Weights of a small CTC audio transcriber: activation silu, widths [128, 160, 192, 240].
Rows from block 10, named by matrix and row number. Rows with one number belong to one channel. Each number is 128 + 32 x the weight over the matrix's rms, rounded and kept within 0 to 255. All counts start at 0.
# convs0: first width-9 conv (model.blocks.10.convs.0.weight, 192x192x9), inputs 160-169, a 9 kernel for each
# convs1: second width-9 conv (model.blocks.10.convs.1.weight, 192x192x9, transposed), outputs 160-169, a 9 kernel for each
convs0.22 [ 77  89 151 128 128 128 128  64  72  90  98  92 109 128  83 105 128 154 128 174 128  88  97 128 158 177 197 128 215 226 180 128 104 128 128 153  85  92 128 128 150 128 128  76  66 128 128 128 106 128 128  67  74 128  88  97 102 128 128 128 128 128 157 128 171 128 128 128 128 128 128 128 128 128 156 156 128 128 148 128 128 128 128 156 163 167 128  92  78  70]
convs0.23 [128 128 128 128 128 128  86  84 145  95 100  93  95 128 128 101  89  57 209 168 174 128 128  97 128  88 128 128 128  82 128 128 128 128 159 195 159 128 152 128 128 128 169 162 128 155 170 128  93  75  87  91 128  74 170 154 128 162 128 128 128  94  89 128 128 128 128 128 128 165 173 193  78 128 107  94 128 128 128 128 178 128 128 128 128 102 128  86  81 108]
convs0.24 [128 128  86 128 164 128 128 128 128 148 169 171 160 128 128 128  80  73 128 102  86 128 178 167 128 108 162 163 128 128 152 184 197 128 128 128 158 160 165 174 128 194 197 166 128  42 100 128 107 128 128 128 128  89 160 182 199 200 181 154 128 128 128 148 147 128 128 128  95 128 128 105 128 152 128 128 128 128 128 128 128 128 166 171 188 179 173 157 169 128]
convs0.25 [128 128 128  94 128 128 128 128 168 165 128  83 102 128 128 101  71  71 168 128 128 128 128 128 128 128 128 128 128 128  95 128 172 190 199 213 149 152 128  84 102  91 148 169 128 158 164  74  69  72  72  69 128 128 147 128 182 192 204 178 128 128 178 186 154 147 128 153 128  95 128 160 128 102 128 128 102  91  91  79 128 128 128 128 128  90 128 128 128 128]
convs0.26 [ 86  61 128 128 128 128 128 128  53  99 128  87 128  85  56  61  87 128 158 128 151 128 160 153 154 128 150 128 128 164 128 128  75 128 196 221 128  86 128  92 105  93  81 107 128  87  52  40  63 128 159 128 128 102  80  60  46  89 108 128 128  87  82 128 153 128 128 128  91  92 128 128  57  82 128 153 128 128 104 128 128 165 193 199 178 128 162 128 148 128]
convs0.27 [128  91  72  52 104 157 128 128 128 128 128 128 128 128 128  96 145 128  69  71  96 128 128 128  71  39  24 128 163 128 128 128 128 128  98 128 101 128 128 128 128 128 176 175 165 105 128 174 173 154 128 128 128 128 128 128  95  58  79  96 128 128 128 128 128 128 128 128  72 128 166 165 128 158 128  93  75  90 128 128 151 128 128 128 128 128 169 201 201 200]
convs0.28 [128 128 102 128 151 166 128 128  45  95 128  96  88 128 168 175 185 157 128 100 128 128 177 128  97  94  76 191 128  82  53  90 128 128 160 168 128 128 128 128 128 128 128 128 128 128 128  88 107 187 195 128 128 128  82  74  93 128 128 160 128 175 128 128 128 161 128  91 128 128 154 175  92  64  45 100 155 169 128 155  84 128 128  82 128 128 102  54  55  81]
convs0.29 [128 128 182 177 128 128 100  75  64 165 128 162 128  94  81  68  67  64 128 172 175 176 163 128  63  88 109  95 101  71 128  99 109  78  68  89 128 146 128 128 128 128 128 100  96 174 181 169 154 155 128 128 149 128 128 109 128 128 128 128 128 128 128 128 101 103 128 103 128 162 148 100 128 128 128 128 128 128 128 128  90 108 128 170 176 160 128 105 100  66]
convs0.30 [128 128 128 128 128 160 173 128  70 128 128 128 128 105  97 128 109 105  90 128 164 182 128 128  93  95  80 149 128  42  30  70 128 128 158 128 152 151 128 128 128 128 155 180 203 148 128 128 170 128  68  36  50 104 128 128 128 128 103 128  90 128 149  76  80  75 128 128 128 106 100 128  93  89 128 128 128 159 171 128  97  79  88 128 128 128 128  74 128  41]
convs0.31 [176 128 128 128  76  91  37  50 128 128 128 128 128 128 128 157 128 128 128 128 128 128 184 204 128 128 128 128 162 166 128  90 102 103  79 128 128 128 128 128 128 111  73  54  63 128 128 171 166 128 128  86  74  49 128 128 128 128 128 128 128 128 128 128 128 128 128 128 106 128  96  90 128 128  96  24  57  58  61 128  91 128 161 128 128 128 128 128 128 128]
convs0.32 [ 75  70  86 128  88 145 161 102  92 128  93 105 128 128 149 153 174 179 128 128 128 128 128 128  68  53  61  98  91  93  77 128 128 149 164 152 164 128 128 128 128 128 173 208 197  88  98  80 128 128 128 159 153 128 128 128 128 180 172 158 183 173 172 128 105 128 128 128  91 128 128 128 128 128 128  85 128 128 151 154 175 198 165 128  97  92  87 102 107 102]
convs0.33 [161 128  92 128 128 128 153 165 153 128 128 128 151 103  83 106 128 128 216 205 180 128 128 128 169 170 162 149 163 156 128 128 107  79  93 128  81 128 128 128 128 128 128  81  82 128 128 154 128 128 128 128 128  95 128 128 104 128 169 128 128 128 128 163 219 214 191 193 128  97  75 102  83  71  98 128 128 128 128 128 157 167 128 160 128 128 174 156 128  94]
convs0.34 [128 128 128  70  85 128 128 128 158 153 150 128 128 128 100 128  93  77 208 204 162 128 128 128 128  75  39 153 128 128 183 188 128 128 128 111 128 106 128 128  92 128 128 128 170  81 128 128 128 128  96  81 102 128 128 128 128 167 182 155 128 166 175 173 167 128 150 128 152 163 152 180 128 128 128 128 128 128 128 159 128 128 158 154 176 166 168 191 173 171]
convs0.35 [128  94  80  90 128  84  70 128 128 164 154 128 128 128 128 128 128 128  78 128 103 128 151 128 170 176 128 128 128 128 128  98 128 111 128 179 128 128 128 157 152 152 128 128 166 128 128 128 104  72  58  91 128 128 220 213 191 168 128 149 174 168 159 128 149 128  99  75  98 128 152 128 128 128 128  97  31  53  64 102  80 163 128 156 128 128 107 105 128 128]
convs0.36 [128 128 128 128 164 152 163 171 128 128 128 128 128 156 175 128 128 128  94 105 128 128 128 169 207 188 128 104 110 128 168 197 156  79  75  94 128 128 128 128 128 128 128 128  82 181 155 128 128 128 103 128  84  78 128 128 128 182 128 128  91 128  94 128 128 128 128 128 157 177 182 128  73  48  58  88 128 203 196 128  60 176 128 128 128  77  94  89  92  79]
convs0.37 [ 95  93 102 128 128 128 128 128  74 128 128 128 128 128 160 170 163 153  84  94 128 128 106  94  77  66  71 128 104 128 128 128 128 128 152 167 162 158 128 128 128 128 128 128 128 154 151 154 159 172 128 128 163 157 128 128  95 128 128 128 128  94  95 128 128 128 128 128 128  77 128 128  85  56  84 103 104 128 102  82  85  94  92 128 128 128 128 128 128  70]
convs0.38 [ 27  19  56  93  92 128  92 102  90 128 161 128 128 128 128 109  84  73 128 128 128 152 128 128 128 128 128 128 128 128 128 153 186 166 128 128 128 157 128  62  75  71  97 128  90 128  77  71  66  70  98 128 128 128 128 128 128 128 128 128 128 128  95  96  88  69 128 128 100  85 128 128  37  69 128 128 128 128 182 155 149 128 196 186 158 128 128 128 128  86]
convs0.39 [105 128  90 128 128 128 128 128 128 128 128 128 161 128 159 128 128 128 128 128 128 128 128 128 128 184 173 149 128 128  91  96 128 128  66  95  74  76  99 128 128 106 128 128 170  34  95  94 128 128 128 128 128 128  61 128 128  89  90  82  94  74  98  86 100  70  78  78  44  68 128 106 155 128 158 106 128 104 128 128  90 164 184 186 171 159 128  92  76  96]
convs0.40 [128 128 108 128 128 128 158 128 128  72  80  90 128 128 128 128 128 168  78  73  66  74  89  93 103 128 128  59  65  74  85 128 128 128 128 189  86  45  30  61  66  91  92  94 128 128 128  69 128  76  81  98  97  94 128 160 196 170 128 128 128 148 128 128 128 128 151 128 128 128 128 128  51  76  95 128 128 106 128 128 128 189 202 198 176 196 155 128 128 128]
convs0.41 [128 161 172 128 156 128 128  88  68  87 128 128 128 128 150 128  97  80 128 128  92  95 100  79 128 128 128 101  85  63  76 100 128 128  98 128 128 160 128 128 166 128 128 128 128  82 128 128 128 128 128 128 128 128 128 128  83 128 128 128 128 157 128 104  88  84 128 154 160 172 173 128 154 128  61  60  44  68  58  70  69 176 128 128 128 109  93 128 128 128]
convs0.42 [128 128 128 111 128  96 128 164 128 128 181 128  88 128 128 154 128  94 128 180 169 187 161 128 128 128 128 183 128 128 177 167 128 128 128 214 148 128 128 128 163 160 156 128 128  86 128 152 169 147 128 108 128  84 160 157 128 150 128 128 168 166 178 174 157 101 128 157 173 128  88 111 128 128 128 128 151 128 102 128  86 172 128 169 128 128 107 128 128 128]
convs0.43 [ 95 128 128 153 128 128 103 128 128 128 128 128 128 128 128 128 128  89 128 128  54  33  45  53  87 128  86 151 188 162 128 128  97 128 128 128 128 128 128 128 128 128 128 168 169 153 128 128 152 128 128 128 128 152  55  57  84 111 128 164 165 148 185  96  90 128 128 169 128 128 128 104  18  62  50 128  85 128 163 128 128 128 128 128 128 128 128 128  86 106]
convs0.44 [169 128 128 156 174 194 186 177 167 162 128 158 176 128 148 128  75  84 164 150 149 128 128 128 128 128 128 218 192 166 160 175 168 128 128 101 173 147 150 128 157 128 128 128  98 128 106 128 128 128 128  78  81  70  91 128 164 170 163 128 160 159 157 128 150 159 128 128  90 128 128 128 128 128 128 128 161 181 177 184 173 174 173 155 128 128  90  98  96  94]
convs0.45 [128 128 160 128 128 128 128 128 128 128 128 128 128 128 147 128 100  75 195 192 128 128 128 128 128 128 128 186 169 160 152 128 128 128 128 152  91  90  78  80 128  99 128 128 161  91  84  85 128  93  99 128  68 128  87  81  90  69  97 103 128 128 128 105 128 101 128 128 128 155 128 156  83  61  74  74  23  65  95 128 153 172 128 128 128 152 149 128 128 128]
convs0.46 [163 162 164 128 160 164 128 128 128  67 102 128 128  71  62  53  97 128 128 128 128 101 105 128 128 169 163 190 198 164 181 166 128  97 128 128 128 128 128 128 128 128 128 128 128 128 128 128  86  88  66  90 128 128 176 153 158 128 128  88 100 128 128 164 176 168 128  84 101 128 128 128 128 128  91 128 157 155 170 128 150 185 168 158 163 154 128 152 157 158]
convs0.47 [128  92  93  95 128  93  94  85  93 154 164 162 128 101 128  82 128 128 128  92  93  99 128 128 128 171 153 197 210 189 152 128  73  66  76  33 158 152 128 101 128  57  80  75 128  65  76  54  78 106 128 128 128 184 165 169 182 151 128 128 128 128 128  97  66  49  53  75  89  91 128 107 172 170 149 128 128  94 128 128 128 128 128 128 128 128 128 128 128  74]
convs0.48 [175 183 193 157 106  98 128 128 128 153  97 128 128 128 128 128 128 156 128 168 128 128 128 128 105 128 128 128 128 128 128  88  97 128 128 100  75  85  96  97 103 128 128 128 128 105 128 128 128 128 128 128  47  63 128 128 160 128 128 128 128  99  85  99  92  84  57  40  60 128 162 180 171 128 128  97  94  97  99 101 128  92 105 172 176 223 220 231 200 186]
convs0.49 [128 128 170 218 235 194 128 128 128 128  69 105  92 128 128 170 169 176 128 128 128 128 107  88  80 128 128 128  96  94 104  98 106  73  77 128 128 149 153 128 128 128 152 190 173 128 151 149 166 128 128 128 128 128 156 128 128 176 181 157 128 128 128 128 128 128 108  95 128 106 128 128  88  90  89 128 128  95  75  91 128 166 165 175 149 151 128 128 128 128]
convs0.50 [181 164 161 128 128 128 160 165 128 128 128  72  48  74  97 128  92 128 128 128 128 128 156 128 128 128  98 128 128  94 128 176 128 128 128 128 128 128 128 128 128 128 128 128 128  63  90  95  64  63 128 128 163 165 180 185 128 128 128 128 128  91 128 128 128 128 128 155 128 128 128 128 128 128 102  84  98 128 128  98 128 157 128 161 128 128  94 106 128 181]
convs0.51 [128 128 128 128 128 128 128 128 128 154 128 128  93  94 100 128 128 128 128 128 128 128 128 154 128 128 128 161 128 128  96  79 128 106 157 128 176 128 128 128 128 111 128 128 148  83 148 159 191 172 128 128 100 128 128 128 128 128 128 128 128 128 128  94 101 128 128 105  94 106 128 128  78  78  36  41  57  92  88 128 128 128 128 128 160 128  90  68  77  72]
convs0.52 [128 128 104  83  99 128 128 172 169 128 128 128 128 128 151 128  98  96 128 128 161 178 128 128 106  88 128 209 213 241 205 193 128  99  82 100  91 128 128 177 185 128 128 128  95 167 128 100 103 128  98  78 128 100  80  93 128 128 161 172 161 169 203  60  93 128 173 128 108  96 128 128 156 128 149 181 128 128  76 128 128 128 128 128 128 128 146 128  81 128]
convs0.53 [190 180 128  90  99  89  63 106 128  74  66  99 128 168 147 128 149 128 173 128 128 105  95  95  96  83  92  92 169 157 128 101 128 128 165 187 128  96  63 128  99 128 128 128 128 128 128 128  90 128 128 103 158 158  95  96 128 168 173 128 128 103 128 128 128  99  96  89  76 128 128 104 128 128 128 128 128  99  81 101 128 101 128 101 128 128 128  88  72  83]
convs0.54 [167 128 157 128 128 128 128 128 128  75  82  89 128 128 128  77  76  95 128 128 128 170 153 105 128 128 151 128 128 165 128 128 148 128 128  97 169 161 128 161 164 128 128 128 128  90  99 128 128 128  81  87 128 128 162 177 128 151  91  71  62  69  82 176 128 128 128 128 128 128 106 128  87 128 158 181 128 128 128  80  72 154 128 128  84  82  97 128 128 128]
convs0.55 [186 128 173 128 128 128 105 128 128  84 128 128 128 128 128 128 102 128  85  77 128 128 128  89  66 128 128 216 200 184 128 168 128 128 153 128 128 128 128 128  82  61  74  87 128 128 128 105  95 128 128 128 160 149 128 128 128 128 128 128 128 128 128 128 128 128 128 128  90  90 128 128  86 108 106 128 128 167 128 128  89 128 149 128 108  98  99 128  96  79]
convs0.56 [ 99 128  90  81  95 128 103 128 128 150 128 128 170 175 128 128 154 160 128 128  70 128 128 128 164 165 150 165 201 178 128 128 128 153 166 159 209 183 176 128 128 128 128 161 188 128 128 102 150 163 159 171 165 158 146 128 128 156 168 179 128 180 128  78  96  94 108 128 128 104  87  96 104 128 128 128 128 128 128 128 128 157 128 128 128 128  94 128 128 128]
convs0.57 [ 96 128 128 128 173 178 128 128 128 128 128 173 167 128 153 152 128 128 128 168 172 184 204 175 176 152 128 128 160 128 100 157 128 128 128 160  53 128 128 128 161 161 152 128 128 128 128  93  67  58 128 154 128 128 128 128  89 100 128 128 128 128 128  74  93  71  80 128 128 155 128 167 171 128 148 128 128 128 128 106  87 128 128 128  98 128  84 128  93 128]
convs0.58 [128 128 128 159 128 168 154 128 128 128 128 128 171 166 128 157 128 128 150 128 128 128 108 128 128 128 128  68 128 128 128 128  92 128 128 164 154 128 128 128 128 128 167 155 128 128 106 107 128 164 155 128 155 128 168 168 157 128 128 128 169 202 187 128 174 180 128 155 100 128 128 160 211 128 152 128 128 128  90 128 150 128 128  99 108 128 128 128  86 128]
convs0.59 [ 66 128  89  86 128 128 128  97  94  89  87 128 128 128 128 128 128 128  81  92  72  86 104 128 128  93  90  72  95  89 107 149 166 147 168 128 128 128 128  86  78  87 128 153 128 128 128 128  95 128 158 162 128  99 128 128 128 128 128  89  93 128 162 128 128 105 100  96 128 128 128  91  70  99  95 128 128 128 128 128 173 128 106 128 158 128 101 128 128  96]
convs1.22 [128 128 128 128 128 128 128 159 175 128 128 128 128 128 128 128 128 128 173 192 160 162 164 206 184 176 128 187 186 185 128 106  99 128 110 128 128 172 168 128 128 128 128 128 128  88  74  93 128 128 128 128 128 128 100 128 168 128 169 186 166 154 128 158 128 128 128 157 157 128 128 128  88  95  67  44  81 128 146 150 128 255 255 255 212 151 128  99  85 128]
convs1.23 [128 161 164 128 128 104  78 128 128 128  79  72 128 128 157 178 194 193 128 128  69  67 128 128 163 128 128  96 128 128 128 128 128 195 170 128 128  93 128  91 128 128 128 128 128 128 128 104 103  99  80  65  66 128  93  75  58  81  60 128 128 172 128 128 154 128 128 128 128 102 128 128  92 128 128 128 105 128 128 128 128  57  75  88  79 128 128 128 128  77]
convs1.24 [ 28  52 128 128 128 128 128 128 184  30  62  87  90  93  99  85 128 128 128 128 128 128 128  98 128 128 128 128 128 128 102  99 128 128 128 174 128  77  84 102 105 128 128 159 158 128 128 169 128 107 172 161 128 128 175 128 128 128 106 104  98 128 128 128 128 168 128 149 178 164 199 201 128 128 128 128 128 128 128 128  72 128 128 128  91  92  88 146 128 128]
convs1.25 [ 48  71  96 128 155 158 172 128 162 128  72  76  95  67  98 128 128  99 128 128 176 191 152 128 170 128 183 128 157 155 158 101 104 100 101 128 128  95  96 128 128 128 128 128 184 128 154 128  86  83 128 128  92  99 128  87  70  87  85  81 101 128 189 100  88  58 107 128  97  87  79  74  86 108 162 188 182 128 128 149 128 128 128 128 128  93  95  83 128 128]
convs1.26 [ 99 128 160 180 162 128 172 159 128  91  65  96 128 128 128 128 128  92  68 107  85 128 128  79 128 128 128  76 128 128 128 128 179 173 189 186 159 168 128 166 128 128 128 128 128  37  80 128 128 128 128 157 128 128 158 128 128 128  96 128  64  88  64 128 128 165 128 176 179 150 128 128 150 128 193 208 213 209 179 172 128 128  88 101  86  82 107 128 128 128]
convs1.27 [ 34  73 128 181 192 151 128 128  92  98 128 128 128 128 128 128 128 128  83 128 128 128 109 128  94 128 128 171 172 151 155 128  95 164 193 157 174 128 164 128 128  83  91  93 128 128 128 128 107 128 128 128 128 128 163 196 195 155 128  80  72  90 128  62  56  46  98  76  95  91 128 128 128 153 156 128  85 128 128 128 153 128 152 128  75  73  93 174 196 197]
convs1.28 [128 128 170 157 162 128  86 128 128 185 128 128 128 128 128 128 128 128 177 160 155 150 128 158 128  52  79  98 128 128 128 166 128 128 128 128 192 193 190 183 107 109 128 128 128 146 166 128 202 128  70  56  71 128 128  75 128  88  84 128 128  99  73 128 128 158 162 128 170 128 128  79 166 151 154 128 128 128 128 128  96  83  55  75 128 128 128 128 128 128]
convs1.29 [128 128 128 128 128  74  70  64  88 174 157 154 128 128 128 128 128 128  53  64  59  92 128  92  91 107 128 128 128 128  78  42  49  63 128 128 128 128 128 150 146 128 128 128  63  54  65  93 128 158 128 128  99 128 155 164 168 128 128  81  84  70 128 128 128 162 128 128  95 128 128 128 128 128 128 128 152 128  73 128 128 128 108 128 128 128 128  85  58  82]
convs1.30 [128 128 170 176 128 128 128 161 167 151 128 128  99 128 128 128 128 128 128 128 128 128 128 171 128 128 128 128 128  99 128  78  81 128  98 128 148 128  84 128 128 128 149 156 204 167 172 128  92  74  84 128 158 183 179 156 170 170 128 128 128 128 128  83 128 128 128 103  96 106  98 128 128 128 182 179 155 173 175 128 128 128 128 128 128 128 128 128 148 128]
convs1.31 [128 106 108  92  74 128 128  63  90 128 128 105 128 128  76 128 128 128 128  89  86 128 128 128 128 128 169 128 128 171 164 128 170 174 194 128  55 128 128 101 128 128 106 128  93 128  84  93 106  99 128 128  72  90  63 128 128  89  68  80 128 128 128 128  80 128 128 146 183 194 182 188 162 155 128 128  75  95 128  58  84 128 128  83 128 128 157 128 128  78]
convs1.32 [128 128 154 157 152 128 128 107 128 161 154 181 166 170 128 128 128  98 128 178 128 128  82  87  63  61  28  92 102 111 128 102 106 128 101 128  89 128 128 128 156 164 184 210 186 175 180 157 169 149 174 128 128 166  67  77  78 102 128 171 191 181 160 128 128  97 128 128 165 128 158 128 200 184 162 155 128 128 128 128  98 128 168 158 107  99  85  61  28  73]
convs1.33 [128 173 156 186 149 128 128 128 128 128 128 106 105 152 166 195 128 128 128  94  68  37  46 128 128 128 128  85  82  97  85  71  91 128 128 128 101 128 128 128 128 128 128 128 128 165 128 128 128 105 101 128 128 128  57  78  50  67  17  47  75 128 128 128 128 128 100 100  99  81 128 128  78 128 128 107 128 128 128 128 128  70  94 160 128  79  99  98 128 148]
convs1.34 [175 182 219 192 128 128 128 128 128  78 128 128 128 128 128 128 128 128 128  80  69  52  68 104  94 107 128 128 156 128 128 154 149 168 169 161 128 128 128 128 128 169 165 164 128 128 128 128  74 128  94 128 128 128 128 128 128  69  62  96 128 128 158  76 128 128  99  84  82 128 151 161 128 128 162 159 173 170 128 128 128  71 128 128  93 128 128 105 128 128]
convs1.35 [128 128  95 103 128 162 165 167 160  55  88 128 151 178 149 174 152 128  82 128 128  91 128 128 128 128 154 128 128 128 128 128 128 128 128 145 167 161 156 168 159 187 203 197 187 181 128 171 128 128 171 159 159 128 191 189 150 170 128 128 128 128 102 128 100 103  85  85  73  89  99 128 128 161 128 162 128 103 128  93 128 182 153 128 128 128 128 128  94 128]
convs1.36 [ 67  61  76  58 108 128 128 178 220 128 128 128 128  83  92 128 128 128 128 128  91 128 128 165 128 107 128 101 105  78  97  79  89  78  83  64 207 176 169 185 128 105 128 101 128 128 153 166 128 175 128 128 187 174 169 128 103  60  37  35  80 128 161 128 128 162 128 128 128 150 128 128 128 128  64  79  75  46  63  87 128 128 128  91  74 128 103 128 128 128]
convs1.37 [ 85  82 101 128 162 128 148 128  47 128  89  73 128 128 128 128 128 147 128 128 128 128  90  81 128 128  69 128 128 104 149 151 128 128 128 183  96 108 128 128 169 128 162 128 157 128 128  92 128 128 128 128  89 110 163 128 169 163 128 187 198 206 231  97  79 106 128 128 128 128  78 128  84 128 128 128 128 128 101 100 128 128 128 128 128 147 150 128 128 128]
convs1.38 [128  84  82 128  93 128 156 128 128  99  68 128 128 128 128 161 157 150 128 128 128 128 128 128  98  70  57 191 197 167 183 153 155 128 183 217 191 128 106 128  97 128 150 202 175 128 106 171 196 159 163 128 128 107 158 128 106  91  84  97 128 174 174 128  92 128 154 182 149 148 180 128  81 128 128 128 128 128 128 128 128 147 166 148 160 128 128 168 179 128]
convs1.39 [ 99  82 103  92 156 188 187 151 128 160 156 156 152 128 159 175 170 128  88 128 128 128 128 128 128  88  80  45  35  62  84 128 103 128 157 150 104 128 128 173 201 174 128 101  62  57 128 156 157  89  95 128 128 128 149 128 155 128 184 176 185 177 158 186 194 164 128 128 128 128 128 128 107 128 167 176 171 128 128 169 151 147 128 128 196 168 160 128 128 161]
convs1.40 [101 165 174 102  76 128 128 128 128  71  92 128 128 128 128 128 128 128  76  81 108 128 128 128 160  94  73 102 104 160 169 128 128 128 128 128 203 128 164 151 128 128 128 128  83  85 128 128 128 128 108  57  49  87 191 163 128 128 100 102  76  75  55 128 128 128 128  91  98 110 128 128 158 128 168 164 128 128 154 128 185 128 128 154 155 128 153 164 178 165]
convs1.41 [128 102  91 128 150 128 128 128 182 108 128 128 128 103 107 103 128 128  60 152 128 128 128 128 128 128 128 172 167 128 152 128 164 173 128 102 128 128 128 157 172 147 185 171 214  77  66  76  84 128 128 170 128 128 128 153 128 154 128 128 128 128 128 154 158 128 128 154 179 168 159 148 128 151 154 128  93  92 128  98 128  91 102  80  79  77  82  50  41  86]
convs1.42 [128 128 168 128 128 128 128 128 128 128 106  93 102 128 128 148 189 180 128 128 128 128  83  95  65  73 100  93  83  80 103 128 128 178 128 174 128 128 128 128 128 128 128 128 128 128 128 101 128 151  73  99 148 128 128 128 128 128 128 128 128 128 172 128 128 159 128  89  77  71  79 128 128 168 128 128 172 128 108 128 128  88 128 128 153 128 157 165 153 154]
convs1.43 [ 88  92 101 128 128 149 128 128 109 128 128 128 128  58  53  75  70  94  70  85  49  76  75  89  90 128 160 211 230 231 181 128  96 128 157 128 128 102 128 128 128 128 169 165 178 128  76  45  71  98  94  88 103 128  97  94 105 128 168 155 146 128 128 128 128 108 128 110 152 168 148 128 128 104 128  98  78 102 128 128 149  92  55  71  88 128 128 128  77 128]
convs1.44 [159 101  85  72  66  87 128 109 128 103  80  71  81 128 128  96  96 101 100  62 100  95 128 104 128  77  51 208 164 167 128 128 128 128 128 128 160 167 180 176 128 165 128  98 128 101 128 105 128 128  86  98 128 128  85 128 128 128 128 128 128 128 128 128  98  87  92 128 128 183 173 191 153 150 158 128 128 128 184 144 128  87  53  73  87 128  92 128 128 154]
convs1.45 [161 106  62 105 102 128 128 128 128 128 128 152 128 176 128 128 128 128 201 198 128 128 128 128 128 158 154 180 160 128 165 162 154 164 174 176  84 128 128 128 128 169 156 173 128 128 150 128 128 128 128 159 149 128 128 128 128 128 128 178 128 155 128  99 108 128 128 128 159 128 128  92 128 128 128 128 128 128 128 177 192 216 178 182 162 128 128 128  77 128]
convs1.46 [152 172 163 128 104 128 128 128 128 128 128  96 128 128 128  89  70  93 128 101 101 128 128 128 104  92  71 106 157 128 128 128 175 150 128  92 169 175 174 166 154 128 128  96 128 128 128 171 191 172 128 128 128 154 128 128  97  95 102  95 128 128 128 128 128 128 128 103 128 128 128 128 170 167 175 169 128 128 128 128 128 161 191 158 157 176 148 128  79 106]
convs1.47 [169 196 230 197 193 128  71  56  55 128 128  92 128 128 157 160 128 128  91  97  62  44  31  32  92 128 128 128 128 128 128 128 128 107 128 168 128 128 108 104 128 128 128 100 128 128 128 128 163 160 128 128 128  75 106 128 101 101  77  88 128 128 128 158 102  71  59  90  95 128  91 128 166 157 154 162 128 128 155 165 166 128 128 153 151 153 162 152 168 156]
convs1.48 [ 39 128 128 128 168 128 104 128 128 157 146 128  80 128 163  95  22  13  33  91  80  80  90 128 187 190 128 128  95  67 107 128 128 128 128 128 128  48  33  74 100 128 108 128  99  44  49  76  77 128 128 167 128 128 148 152 151 100  89  82 128  76 128  85  96  89  97 128 128 155 167 128 164 128  81  85  82  75  96 128 128 128 128  92  86  65  69  95 128 128]
convs1.49 [128 155 128 158 164 174 170 128 128 171 128 128 103  49  65 128 128 128 128 128 128 164 178 157 105 106 128 155 128 162 128 128 128 128 128 156  99  78 103  89 128 104  98  95  77 128 128  98 128 128 128 128 128  53 100 128 128 128  97  82 128 128 156 128 128 103  84  72 110 128 128 128  63 106 128 128  86  89 128 128 166 128 128 107 128 157 166 159 173 174]
convs1.50 [128 177 128 128 150 171 180 192 153 128 190 154 128  98 104 172 185 197 128 128 128 128 128  91 128  85  97 156 128 128 128 128 128 128 128  88 128 128 169 128 128  87  79 128 128 128 128 165 128 128 128 128 128 128 128 128  70 128 128  89  86  78 128 128 128 175 128 128 128  96  78 128 128 128 128 157 128 128 128 128 128 128 128  86  87  96 128 128 161 128]
convs1.51 [ 94 128 128 128 169 170 163 128 128 128 128 128 128  95  72  85  79  89  96  83  78 128 128 128 100  97 101 102  97  86  97 128 160 163 162 177  99 128 128 128  99 128 149 170 171 107 102 128 128 153 152 128 128 128 128  86  91 128  99 128 128 128 128 128 164 185 128 128 128 128 128 148 191 164 128 128 103 128 128 128 162  42  52  87 128 128 128 128 128 166]
convs1.52 [128 128 148 159 162 159 158 128 128 162 168 128 128 128 128 105 128 128 157 128 147  74  32  41  85  91  63  51  63 111 100 128 128  91 128 128 159 107 107  85  80  95 128  76  95 181 128 128  82  78  64  55  85  91 102 128  82  60 128 166 172 158 128 152 128 158 128 128 128 128  88  97  91 128 128 128  99 128 128 128 128 128 128 128 101 128 128 128  99  92]
convs1.53 [202 172 128  84 154 128  81  69  83 108 166 160 158 148 128 128 128 128 128 128 128 148 128  98  76 128  81 151 128 106 128 153 164 128 128 128 128 128 128 128 148 128 128 105  99 128 155 107 107 128  94 128  92 128 128 128  79 128 103 128 158 128 128 128 128 128 128 128 160 128  78  84 171 128 128 128 148 128 152 128 128  93 128 159 158 143 128 128 128  85]
convs1.54 [128 128 128 128 153 154 128 128 128  99  43  72 128 128 128 159 168 156 153 128 128 128  87 128 128 128 128 164 152 128 101  92 128 128 168 128 156 128 100 128 128 128 128 128 102 128 128  61 128 128 128 128 128 128 128 128 128 128 128  84 128 128 185 218 209 166 128 160 100 106  81 101 128 154 166 158 128 128  99  87  84 128 128 107 128 128 128 128 128 104]
convs1.55 [158 170 128 128 128  93  86  63  19 104 128 159 128 128 151 128  94  63 128 128 100 128 128 163 152 128 128 190 179 148 128 128 128  85 128 128 101 128 128 128 128  89  84 128  94 150 128 128 128 128 109 102 128 128 153 128 128 128 152 128  76  75  91 175 163 128 128  69  77 128 128  73 203 219 128 177 165 177 207 223 210 128 101 128 101 128 128  78  99 128]
convs1.56 [172 165 160 128 128 128 158 149 128  75  65  46  76 128 128 128 128 128 128 128 128 128 128 128 102 128 183 162 183 148 128 128  94 128 109 102 107 104 102  94 102  98 100 128 128 163 156 152 162 172 156 148 181 189 128 104 128 128 128 170 158 151 153 128  94  78  83 100 128  90 128 128 128  95  92 128 128 169 184 183 179 128  90  92  58  81  64  74  63  63]
convs1.57 [128 128 128 128 164 201 183 153 128 128 152 171 128 175 189 128 160 128  80 128 109 128  98  63  87 128 102 167 102 128 106 154 128  85 128 128 128 128  96 128 128 128 128 128 168  89  71 128 128 128 128 150 146 128  80  74  84 128  56 128 128 155 128  93  89  79  87 128 128 128 128 128 128 101 128 128 156 158 161 128  81 150 174 157 128 104  80 104 128 147]
convs1.58 [ 94  86  96 128 103 128 128 128 128  87 128 164 149 128 101 128 128 128 128 128 128 128 103 128 128 128 149  98  86  68  83 128 128 128  90  94  96 128  95 103 128 159 157 128  98 128 128 128 128 128 128  95  85  68 172 161 128 128 128 128 128 161 162 128 128 128 102  96  73 128 128 128  74  94  82  93 128 128 128 128  96 158 128  94  87  72  86  97 128 128]
convs1.59 [128 128  96  94 153 166 153 128  80 128 128  76 101  84 128  93 128 128  63  53 128 128 169 128 106 128 128 128 128 128 128 128  98  77  77  93 128 128  97  52  54  57 128 104 128 128  92  93  77  58  79 128 163 196 128 158 128 128 128  80  40  56  85 173 153 128 106 128 128 128 128 128 177 174 173 128 103  76 128 158 162 128 128 164 154 169 128 128 128 128]